From a checkpoint of a small autoregressive pixel model: muon at rate 0.004.
Rows from block 4 of a small autoregressive pixel model, named by matrix and row number. Rows with one number belong to one neuron. Each number is 128 + 24 x the weight over its row's rms, rounded and kept within 0 to 255. All counts start at 0. Numbers have three digits each.
After each neuron's rows are labels from the 100 images, of 14976, where the neuron reaches its highest value: "strongest on" is what is common among them. Only what is clearly more common there than usual is listed. The data: regions of photos with short descriptions (Visual Genome).
# fc1: MLP up (model.blocks.4.mlp.fc1.weight, 768x128), inputs 43-85
# fc2: MLP down (model.blocks.4.mlp.fc2.weight, 128x768, transposed), outputs 43-85

fc1.210:173124190127152144094151126171140154118158170141115124143102142135125148184108141144155135128141132144141138115137134134075075120
fc2.210:125093083147110157170076101100108113137119111115126111128133117131120088116134101099124115136150139128130143150113141145198157140
strongest on: text has "red"

fc1.728:115135128144122134160157117117133120092103173101127140139148098084139141139130112123150127115093109127102149089104127151121147116
fc2.728:113154108114119094129112123141113137155082153081129150131165179111121145104138115148132170165117146132091128153152115137138144162
strongest on: text has "man"

fc1.370:146156142138138123093110155117159141114119138121109158129115182128144142114169106105113175129128129165126139109104125116105140146
fc2.370:089152174094131111164110133098123170126147119101115090134163141138127146113145114113132160109083140091147120129119153165132106131
strongest on: text has "sign"; text has "red"

fc1.299:119137080137128118169146106134077128141121152082110085096127122086079105091107142123141144119102120144129119079093106105146107117
fc2.299:104081136121102095116166159118183112129151116142124132166103136186127128115180131110119111146145152120117147121155141118097130115
strongest on: text has "red"

fc1.518:158142154098124148166139145143143148154150146172132152138158087129088133119087137124147135117197148154117159144105092173137104141
fc2.518:146137121100105125166148146088123138192133130119119141136143092104124120115135122176133148090123137175107082125140122123137165152
strongest on: text has "white"

fc1.211:122130124134095120114143151128135140135157108106178140107115119118132130165154121134149124120148142078092100127136112066131113106
fc2.211:146102127098187133163134126135156116127109156139104151148145110160108114128109134137114089143131142122154137097103146164132140099
strongest on: text has "white"

fc1.392:150127143117132118122136165119165132137123110096110125101104107138147121161156144087129091143158146186110129130126147125115119076
fc2.392:083107151112153121139100109089130132123116130161174151122150153156142122125106111140146139108105147069129109124155119118133132150
strongest on: text has "sign"; text has "red"

fc1.318:158132191168140131118099115098096121103155139125121116123116120104123086089126146092091158155129142128097148138158101156161122166
fc2.318:121113119120120154123141188184162124106116128106092054107117126113128117112155140129103161107137092141132172099118166090153142136
strongest on: text has "red"

fc1.389:139149146141145163116093111130184151162127121150097119137156167127137139171121145173130146100126133103125161131112167118137138115
fc2.389:135080140120104099115141165124157153104105130111135129109150091140150117134132156098098147150130122123112147130114108174094160122
strongest on: text has "white"

fc1.360:101136152125126133164112106099116143124146134136120148154091146130153148140144100161112123113152095119120124069095150140105098084
fc2.360:083100114095114122126083144142108141149152094147099114107116079141114161129162174127126139114120159092189142126151131142138122145
strongest on: text has "blue"

fc1.16:152124087150145141097152120126187117112096122107080132132126136095118132144121137107152132096162139117117108110080150121131166130
fc2.16:088155164131109168143124116134079162170127115140126130124178115134149153091134069147105131156118163133167133169147106130137107119
strongest on: text has "man"