A small autoregressive pixel model, trained from scratch.
Model: 2.01M parameters, 16-pixel images, arch transformer_decoder, width 128, layers 7, norm layernorm, activation gelu.
Data: trained on regions of photos with short descriptions (Visual Genome), 203450 training examples, 6.2 epochs.
Rows from block 3 of a small autoregressive pixel model, named by matrix and row number. Rows with one number belong to one neuron. Each number is 128 + 24 x the weight over its row's rms, rounded and kept within 0 to 255. All counts start at 0. Numbers have three digits each.
After each neuron's rows are labels from the 100 images, of 14976, where the neuron reaches its highest value: "top examples" is what is common among them. Only what is clearly more common there than usual is listed. The data: regions of photos with short descriptions (Visual Genome).
# fc1: MLP up (model.blocks.3.mlp.fc1.weight, 768x128), inputs 0-63
# fc2: MLP down (model.blocks.3.mlp.fc2.weight, 128x768, transposed), outputs 0-63

fc1.759:133139134125151147127153144121113163120094148153142171148134181116160144122125164076105132126123105122144132103124113115164140113104082103090141136118096119131108138092116161081147105129139124
fc2.759:149167091120114149103160105163147083109129149142119133141161124187118128154127135117125133101139108115129130099131144074115127147108115181110126112105163122097107139106138113158103093134136146
top examples: text has "red"

fc1.547:126126122117144167092107142114138072146089132141093120148090155164088113154128116101103153148162147116107096142117091141113115149107120109095109128132158158090071155127113093179131143109124133
fc2.547:157101115131155104137142124111120106164149149108172115115124174069142132143100112164133126119136128148097085162158119136158100118157092127147109144147194107119130114142080170159105164123126093
top examples: text has "green"

fc1.82:173158134146131100158122122140149074122189147137106147144176134148120163146118158138138137124129171104131140119135148142175159127138113161172149158114112157171144125161131128149123105144102133
fc2.82:085101148123122145121199084145139117139128130151126157142131109112119160185123136097148122123081098103104146114127131116138112147110119103149128145114142129119137110113136132119060135117144139
top examples: text has "blue"

fc1.15:152154144106137112163175144158107136144180136167120126082113110102159105144095177151123138103138087152162150158078123127101152110134113144141152126143117144125088115093141136147127114076122130
fc2.15:154090104143125108121118110130122093188126107102127141114148134117066102102127129129119114110136128100130160086145149139165116171130125156107113127137124151113185116175132140121155115188126137
top examples: text has "red"

fc1.510:138141148177140162162124127093095118162108107140117122122121183140105146112135122108144125139119181153166132140108139143154155147097141097135101094192099162109160125160149088099156149123111148
fc2.510:120142140110122151156082137138141167116135122124148111126114091126146134155120130143124156140145139139116115118145119156068150121191118152129155165070161108135087138131125134140162119126095159
top examples: text has "white"

fc1.390:118149123126135113108128114123112161105160106104076106136165157147093141132116141088126110102131155118127128108132142119145141152108145172120178147130114149128107074117159121137164154125130126
fc2.390:129133121102133094159136154122124190121150131143144121125132116134123110134143157118126101155083092091096108095127159092114120152159114113098133121117128158142125102145138113106129161171128122
top examples: text has "sky"; text has "blue"

fc1.234:164119090120155116177124150087129113108090119123089107154136161141163120152145143159124126111088130094148143135079105097139156111162122135131104138132142145146145074130118104143142121115147152
fc2.234:147168182107071133099136140158175112143139124099138159088103166122128135096131129117150128153138122122083122118129085110113110097148129097115117137139157103111098119130116114115098165064144151
top examples: text has "man"; text has "black"

fc1.524:071131118133109116114147124100149089136160142136153126100140145107094169120095158093145105120125087124086110088136121123127063138150063115142122130114181101134151085091132112131148129107104129
fc2.524:131131161137121156151075120147111173126092105130113088164136104123144098141123118127141143103115194142124175181121132121133180115088145137111129105137078145104103118198110152135144144163135106
top examples: text has "man"

fc1.47:157135116133123104118126135127107120159109147102153098117108077112111090101061116108108120132084127153161176145109147101132139115126099096116093105112118132119156135130208188084136116152126147
fc2.47:064126136094142126137116154120138080146137151147124155136128135121118136149176180133111106136153118098126107136165121141090130131115139107124163139133146132132109102144065086103128104099144099
top examples: text has "green"

fc1.297:121118104166194136162136076133113138157125100147124116120127127128128140168140138136102105122108112180155133113110149159091168095098152118108153144125157124122117128140164110154187133042125139
fc2.297:125101206136107121093124157053140115150121107110136119141113131099169114113114131140158113131165155114113133133111087146147127153169103130153131113126087149112139135119118149093121166177094155
top examples: text has "white"

fc1.336:122110142111123132122087144095098113120104108106196137162151118143133135125130133121082093131169097119149117133174113151158137114153077132139150155121110114112118139122141114129124134115141121
fc2.336:171142140129092131198148096093149142147127091139083105119095121150090119154130135133121114141136108126124177127091161096138124155123095089143113149130124121162087145135152123138121127136109106
top examples: text has "blue"

fc1.722:118102158146117143149104119128127190107131145112104146173137103126165118131124136147144142137158103153127178141124083132135140122155129162116163160123168103138171122079124084153114086108114109
fc2.722:153111150111106154165102153158150111151101137122125146147133107100117140142100135094126120088107127099128140107133127106095122144182123121177130151072192107159100152109100117148130146182135130
top examples: text has "man"

fc1.79:127124112131105143140147176148108126113161146174137135136146162163139122117136103149157127128166131133126137159121111088148169139143126107158094087159135124113185153084142109113101127097160137
fc2.79:151117093099138126160155109075100119123158143122147120105153119104125139172111139144148110120153110112096139122097101136141159129129128118112078152092092121128130139107124111127138143116172122
top examples: text has "green"