A small autoregressive pixel model, trained from scratch.
Model: 2.01M parameters, width 128, norm layernorm.
Training: 19600 steps, batches of 64.
Data: trained on regions of photos with short descriptions (Visual Genome), 203450 training examples, 6.2 epochs.
Rows from block 2 of a small autoregressive pixel model, named by matrix and row number. Rows with one number belong to one neuron. Each number is 128 + 32 x the weight over its row's rms, rounded and kept within 0 to 255. All counts start at 0. Numbers have three digits each.
Before each neuron's rows are labels from the 100 images, of 14976, where the neuron reaches its highest value: "responds to" is what is common among them. Only what is clearly more common there than usual is listed. The data: regions of photos with short descriptions (Visual Genome). In brackets: how many of the 100.
# fc1: MLP up (model.blocks.2.mlp.fc1.weight, 768x128), inputs 64-127
# fc2: MLP down (model.blocks.2.mlp.fc2.weight, 128x768, transposed), outputs 64-127

responds to: text has "blue" (28)
fc1.325:120128129118190120114141060101200163145153115076185171104136134126097148138108120086153149192139113049144160158131131113138112177065145124189182143089135074154117162133091091109110160119142116
fc2.325:105147155131156142114179143115161167164195107161128054126058120105201159154144123112118055107140147140120142108083132117133142080134047126145095132108113076134134108166112115102095173135129172

responds to: text has "blue" (25)
fc1.149:135126176085173132152144119177138122206120178135070123162072160160132164102148103161124158164102137108101093086148062129155109138073100128194125131138077112131057092120145148157144113131166156
fc2.149:105157153172168140076181118098162157082151151135127169141108123101102122100125113090158121109213168153154101169121189124136103130134114101137125114139190107122161128094134131134148091088082088

responds to: text has "man" (25)
fc1.728:133113174118095165123107119121097127114138114095186136099149133118158080103134154073128157151111113072070132107079176089125127142183164120099082165082141124161117139141111112090151127117181167
fc2.728:111160156102145168113146152108142137146163118120121122142150131130098149146157108210073096017125135160186150157172154101159114111107100117181107125109156125144187205131067122167155159150046106

responds to: text has "red" (26)
fc1.744:151110121081112113121175169135101094127136080117116135131150123075127079143100101106129162171077154125052088130088130108113123143131195143182168086075104060166101136160108066119121146053127160
fc2.744:159115093123129167125146094156169147085131137107108096188116202107116109178123142098143178131152112117174123137095100128086145064155125167134110154124162147131193105117168069110089107079091088

responds to: text has "white" (28)
fc1.24:114159127089101164189133129139076065209139096137116127117167159130108148125105112100109104190108126180098147160203060132127129105118164147187059176093172140175159085159155080080125130158143150
fc2.24:145113107139135091121113103105183185087075111131128163088159063109095152162140121125174124185127100039103115123061155136088123179125103152105128125145109083116121144135097135172147050157114140

responds to: text has "sky" (27)
fc1.298:111130129162100171088195124170158110150161098048120135126124146140119156145125150172096078114045142147151172111148107072101125106147115118184142119122187205122102091094146134136128128068139090
fc2.298:151150140130111075115158156113135122139162137149102102074145130151159106083083119109079165136141128161108140113143209058127155092121153157179138129106173175055112182088172107196126142082104128

responds to: text has "yellow" (33)
fc1.554:084135079134152118110120112152095116149122127153184135144136173149155134119135109133144103130080145123109127122064096104057090075080132109093105112051092132069110136151166161158089122073151074
fc2.554:112047098145083110083128145141135147107080100137113126139187112123113113118152157119113128183137156119152128114094095188076148137092117135137137170179206173022162083128137116101099159112155118

responds to: text has "sign" (37); text has "red" (27)
fc1.644:153128092122114159069165126132130061162158129110139120097050159120128086105106132139114186154140144146157132172181160107086106114127204123069130104151117046135123149175128064110146076186108128
fc2.644:118103175110125145102147116122082119167094149131152124146109122136140089115145109168137148094087102129067144144093136106133135116139090090128151094172140150145205108170184173116101044167136158

responds to: text has "white" (29)
fc1.155:096095099094152108109128089088069094181152156130127104087108123128130213099132062113129097126116174110157179183126104199132156137151076129103083110111141144137087064108180080138105088170148151
fc2.155:188125108118101123138072138135185170124064152066145205144061197096135107178168137175155170190123078138070082135130166108097111134107126058116150110109167096165163154199104141176157093147139098

responds to: text has "red" (30)
fc1.30:121090120133081168080090114126120074077103120161104108115130163152111082066149154101104147143078085175098083116069120036095151141100132143170096117109140113115106128139121094091122107104053080
fc2.30:106115169159178030176167143093135080133154167072155107096138130160122108146117048174208124098149155143134144143140149132137076070132074117125135126143136103118115089130142106133100112171139170

responds to: text has "sky" (34); text has "blue" (26)
fc1.595:083130094151093161128130036121119123079174097132111106168153158092166096082097171105147118102181136113132086092106143096135127144159178155153089138117102153154147151135145146122140129101170105
fc2.595:105101074076124110132103129176135150060141161151147135134127132109112161119134104120105087080140151160087115123176149061107194070071132100098152072082114150229130092150149162179128102159112135

responds to: text has "sign" (25)
fc1.560:193186167105157173109168135104135089132136074106155130119148093102152114145088121195165163097138121162078170121087127136142148136077118170190122163108117129171155074107121098117149107128117186
fc2.560:102101094139097054096096161147149202136096164142128095115140123119115081095118119084061131150111099103175115136129129099139167125209112077086099141137143131121112154128132143163125163092160109

responds to: text has "man" (26)
fc1.489:137099149084145118145129096157088150126127138116072178118141135184110184171156091160150149155092214088121064140097147098113100108155066150128134140107136187130136148203095160114173119107177133
fc2.489:186144159099123109172135168098131129127113132069116100090124165201110123104139136126061070146130116120129121140176128111149074133090155170057077122133130186091067100138148159165122159111098145

responds to: text has "man" (31)
fc1.312:111113141121115173132145138147128088159150132093095079140091155113164140138133147070146141156129086170116144113167136139112068105167112124091112133129120139123108073104166088109071101113158100
fc2.312:135125110121074144115088132130137114071086038133125109142188116144180180137214141089124156121060158136103121106079072170131162117103109112172090109057164133125075114135112130121106146122132114

responds to: text has "white" (28)
fc1.637:139130160155124192182108124131138140101160114170120101122165120159108110110109101154086055135087115143066116093141069147119116145134082126135155141127136109106102192153103125133099125129109025
fc2.637:095142173148117116090110123185121103084124117129114159118089132113103136154154169094152149124115082139129178172081109074064133081143139105119087159138190166097162103090178102134114078103137113

responds to: text has "white" (31)
fc1.547:124096101097087149080143121115104150169053120114151103089050137145127129109109154110145169208034101132131138145081184109133175117092109118096123095157122094138150136141127099119125097077109114
fc2.547:122112102125163143107146111087098139135164119141106112095151092105101157127118167136123122171126122166163105156087162060103142095127131117176107164128115124100148154106159131084088133210055136

responds to: text has "blue" (25)
fc1.79:148139123125166158187132173087175130112023167145132171086118127113184162133190137141148145147085138055083205105095155125173118110088156133125088129169123097104142131110135161105146097170162103
fc2.79:143111100112122112097103181181140081120186094097122128175124168118081086107131127151118150145171148149179093130146058151102081120146165161118118142173119138124117143111167128182116094075163161

responds to: text has "green" (25)
fc1.340:111186123097103078140123122112147149076160107070059095153124051171143101129135099120125106172142130162125119107142106180104130139144177116175112143118109153154118134094168124134134166144162165
fc2.340:129127183110094118102114104107107181111153098123136107122122169147098165137090173076154103172140081097117202174097111152153101131163100103119114071115142062191097121108148110126105060124113087