config.toml
model = "autoregressive pixel model"
dataset = "regions of photos with short descriptions (Visual Genome)"
train_examples = 203450
image_size = 16
horizontal_flip = false
levels_per_channel = 8
vocab_size = 513
arch = "transformer_decoder"
width = 128
layers = 7
norm = "layernorm"
norm_position = "res_post"
hidden_act = "gelu"
mlp_ratio = 6
head_dim = 64
fused_qkv = true
bias = "all"
qk_norm = false
parallel_block = false
inner_norm = false
drop_path = 0.05
positions = "learned"
tie_word_embeddings = false
init = "torch_default"
optimizer = "muon"
muon_scale = "match_rms_adamw"
learning_rate = 0.004
momentum = 0.9
nesterov = true
orthogonalizer = "newton_schulz_5"
adamw_lr_other_params = 0.00083
max_steps = 19600
batch_size = 64
epochs = 6.2
lr_schedule = "poly"
final_lr_fraction = 0.1
warmup_steps = 580
weight_decay = 0.03
adamw_weight_decay_other_params = 0.01
Rows from block 2 of a small autoregressive pixel model, named by matrix and row number. Rows with one number belong to one neuron. Each number is 128 + 24 x the weight over its row's rms, rounded and kept within 0 to 255. All counts start at 0.
After each neuron's rows are labels from the 100 images, of 14976, where the neuron reaches its highest value: "top examples" is what is common among them. Only what is clearly more common there than usual is listed. The data: regions of photos with short descriptions (Visual Genome). In brackets: how many of the 100, against the usual share in percent.
# fc1: MLP up (model.blocks.2.mlp.fc1.weight, 768x128), inputs 0-63
# fc2: MLP down (model.blocks.2.mlp.fc2.weight, 128x768, transposed), outputs 0-63

fc1.744 [104 142 130 145 141 140 154 113 109 131 106 127 135 105 135 124 126 126 136 164 115 135 117 116 149 151 118 139  67 138 144 103 109 139 118 142 114 199 111 139 133 143  93 113 114 134  76 134 158 139 159 142 118 108 131 116 120 101 133 120 170  95  73 177]
fc2.744 [ 99  82 140 145 123  88 134  62 130 147 123 120 145 103 142 155 132 112 157 111 123 137 132 149 118 114 115 111 131 144  85 144 201 111 143 117 146 138 112 136 170 132 196 145 148 139 137 137 109 154 108 165 120 129 150 108 132 106 114 131  85 132 135  88]
top examples: text has "red" (26 vs 4.2)

fc1.295 [ 95 126 152  85 120 120  89 144 127 124 159 118 129 132 141 118 108 158 135 130  73 110 127 140 150 174 137 138 153 136 128 127 130 138 147 162  97 146 115 127 137 112  83 101 162 146 138 145 125 127 188 133 112 157 125 142 126 129 142 137 105 132 101 106]
fc2.295 [149 129 143 140 136 126 165 125 150 133 144 139 134 145 115  95 135  87 129 130 130 162 126 107 103 112  91 156  90 138 143 160 161 176 157  86 146 111 117  96 146 141 107 117 133 161 112 128  87 121  92 126 152 156 164  93 118 160 153 103 147 121 148 136]
top examples: text has "red" (27 vs 4.2)

fc1.30 [119 136  82  92 108  96 160 136 120 142 134 113  88  87 129 130 137 146 115 134 122  98 105  89 138 136 132 109 143 118 117  84 149 114 101 105  99 167 171 158 101 142 114 145 122 129 140 121  81 145 140 105 165 121  92 142  91 117 101 123 124 115 108  98]
fc2.30 [117 122  88  99 133 128 124  83 116 155 131 162 100 137 121 135 104 122 111 150 107  71 132 137 132 133 164 183 100 115 120 128 131 168 119 153 148 128 116 116 170  91 133 120 138 120 150 125 107 144 117 143 154  75 175 108 172 139 139 133 125 138 105 144]
top examples: text has "red" (30 vs 4.2)

fc1.223 [126 116 124 112 144 138 125 107 151 125 125 160 114  69 111 183 146 193 102 135 153 115 105 127 135 119 124 115 123 121  83 169 119 126 135 108 160 135 146 123 148 153 127 119 152 136 122 167 115 111 118  98  93 118  79 112 146 137 133 105 211 119 133 116]
fc2.223 [139 153 113 112 101 126 143 121 126 135  95 141 116 130 118 143 158 139  98 142 146 151 133 117 160 107 131 140 181 112 151 134 110 134 123 142 141  89 179 109 136  85 119 128 112 122 107 107 125  56 131 118 106 126 161  75 134 159 114 118 106 142 148 168]
top examples: text has "red" (35 vs 4.2)

fc1.652 [141 131 157 104 124 146 145  85 114 103 153 145 147 127 133 161 110 116 111 129 114 117 126 167 132  55 117 114 141  99 176 117 159 104  88  80 164  91 168 110  99 144  95 146 101 131 105 122 119 129  88 145 145 130 171 147 110 157  89 100 126 185 174  91]
fc2.652 [152 124 100 160 124 166 122 157 114 148 105 118 117 151 138 153 153  91 123 157 129 116 105 116 105 144 133 140 117 156  81 130 143 187 156 118 130 136 166 120 175 119 136 109 114 120 169 121 118 133 143 124 117 136 118 107 122 160 149 146 149  74  76 143]
top examples: text has "red" (25 vs 4.2)

fc1.222 [116 149 134 131 118 138 109 132 205 110 141 118 145 115 149 127 141 107  87 153 108 145 155 164 108 147 131 110 144 164 109 156 106 148 118 138 120 114  98 112 113 147 109 100  98 128 128 118 124 109 116 136 116 135 123 123 174 119 160 131  93 111 133 135]
fc2.222 [128 137  51 137  97 120 153 129 113 140 144 136 112  86 159 150 156 102 144 128 143 135 155 114 173 123 183 103 146 168 129 140 104 115 116 160 127 137 140  92 145 125 123 110 138 127 101  70 112 111 127  96 107 138 186 137 158 118 122 117  81  90 155 163]
top examples: text has "blue" (30 vs 5)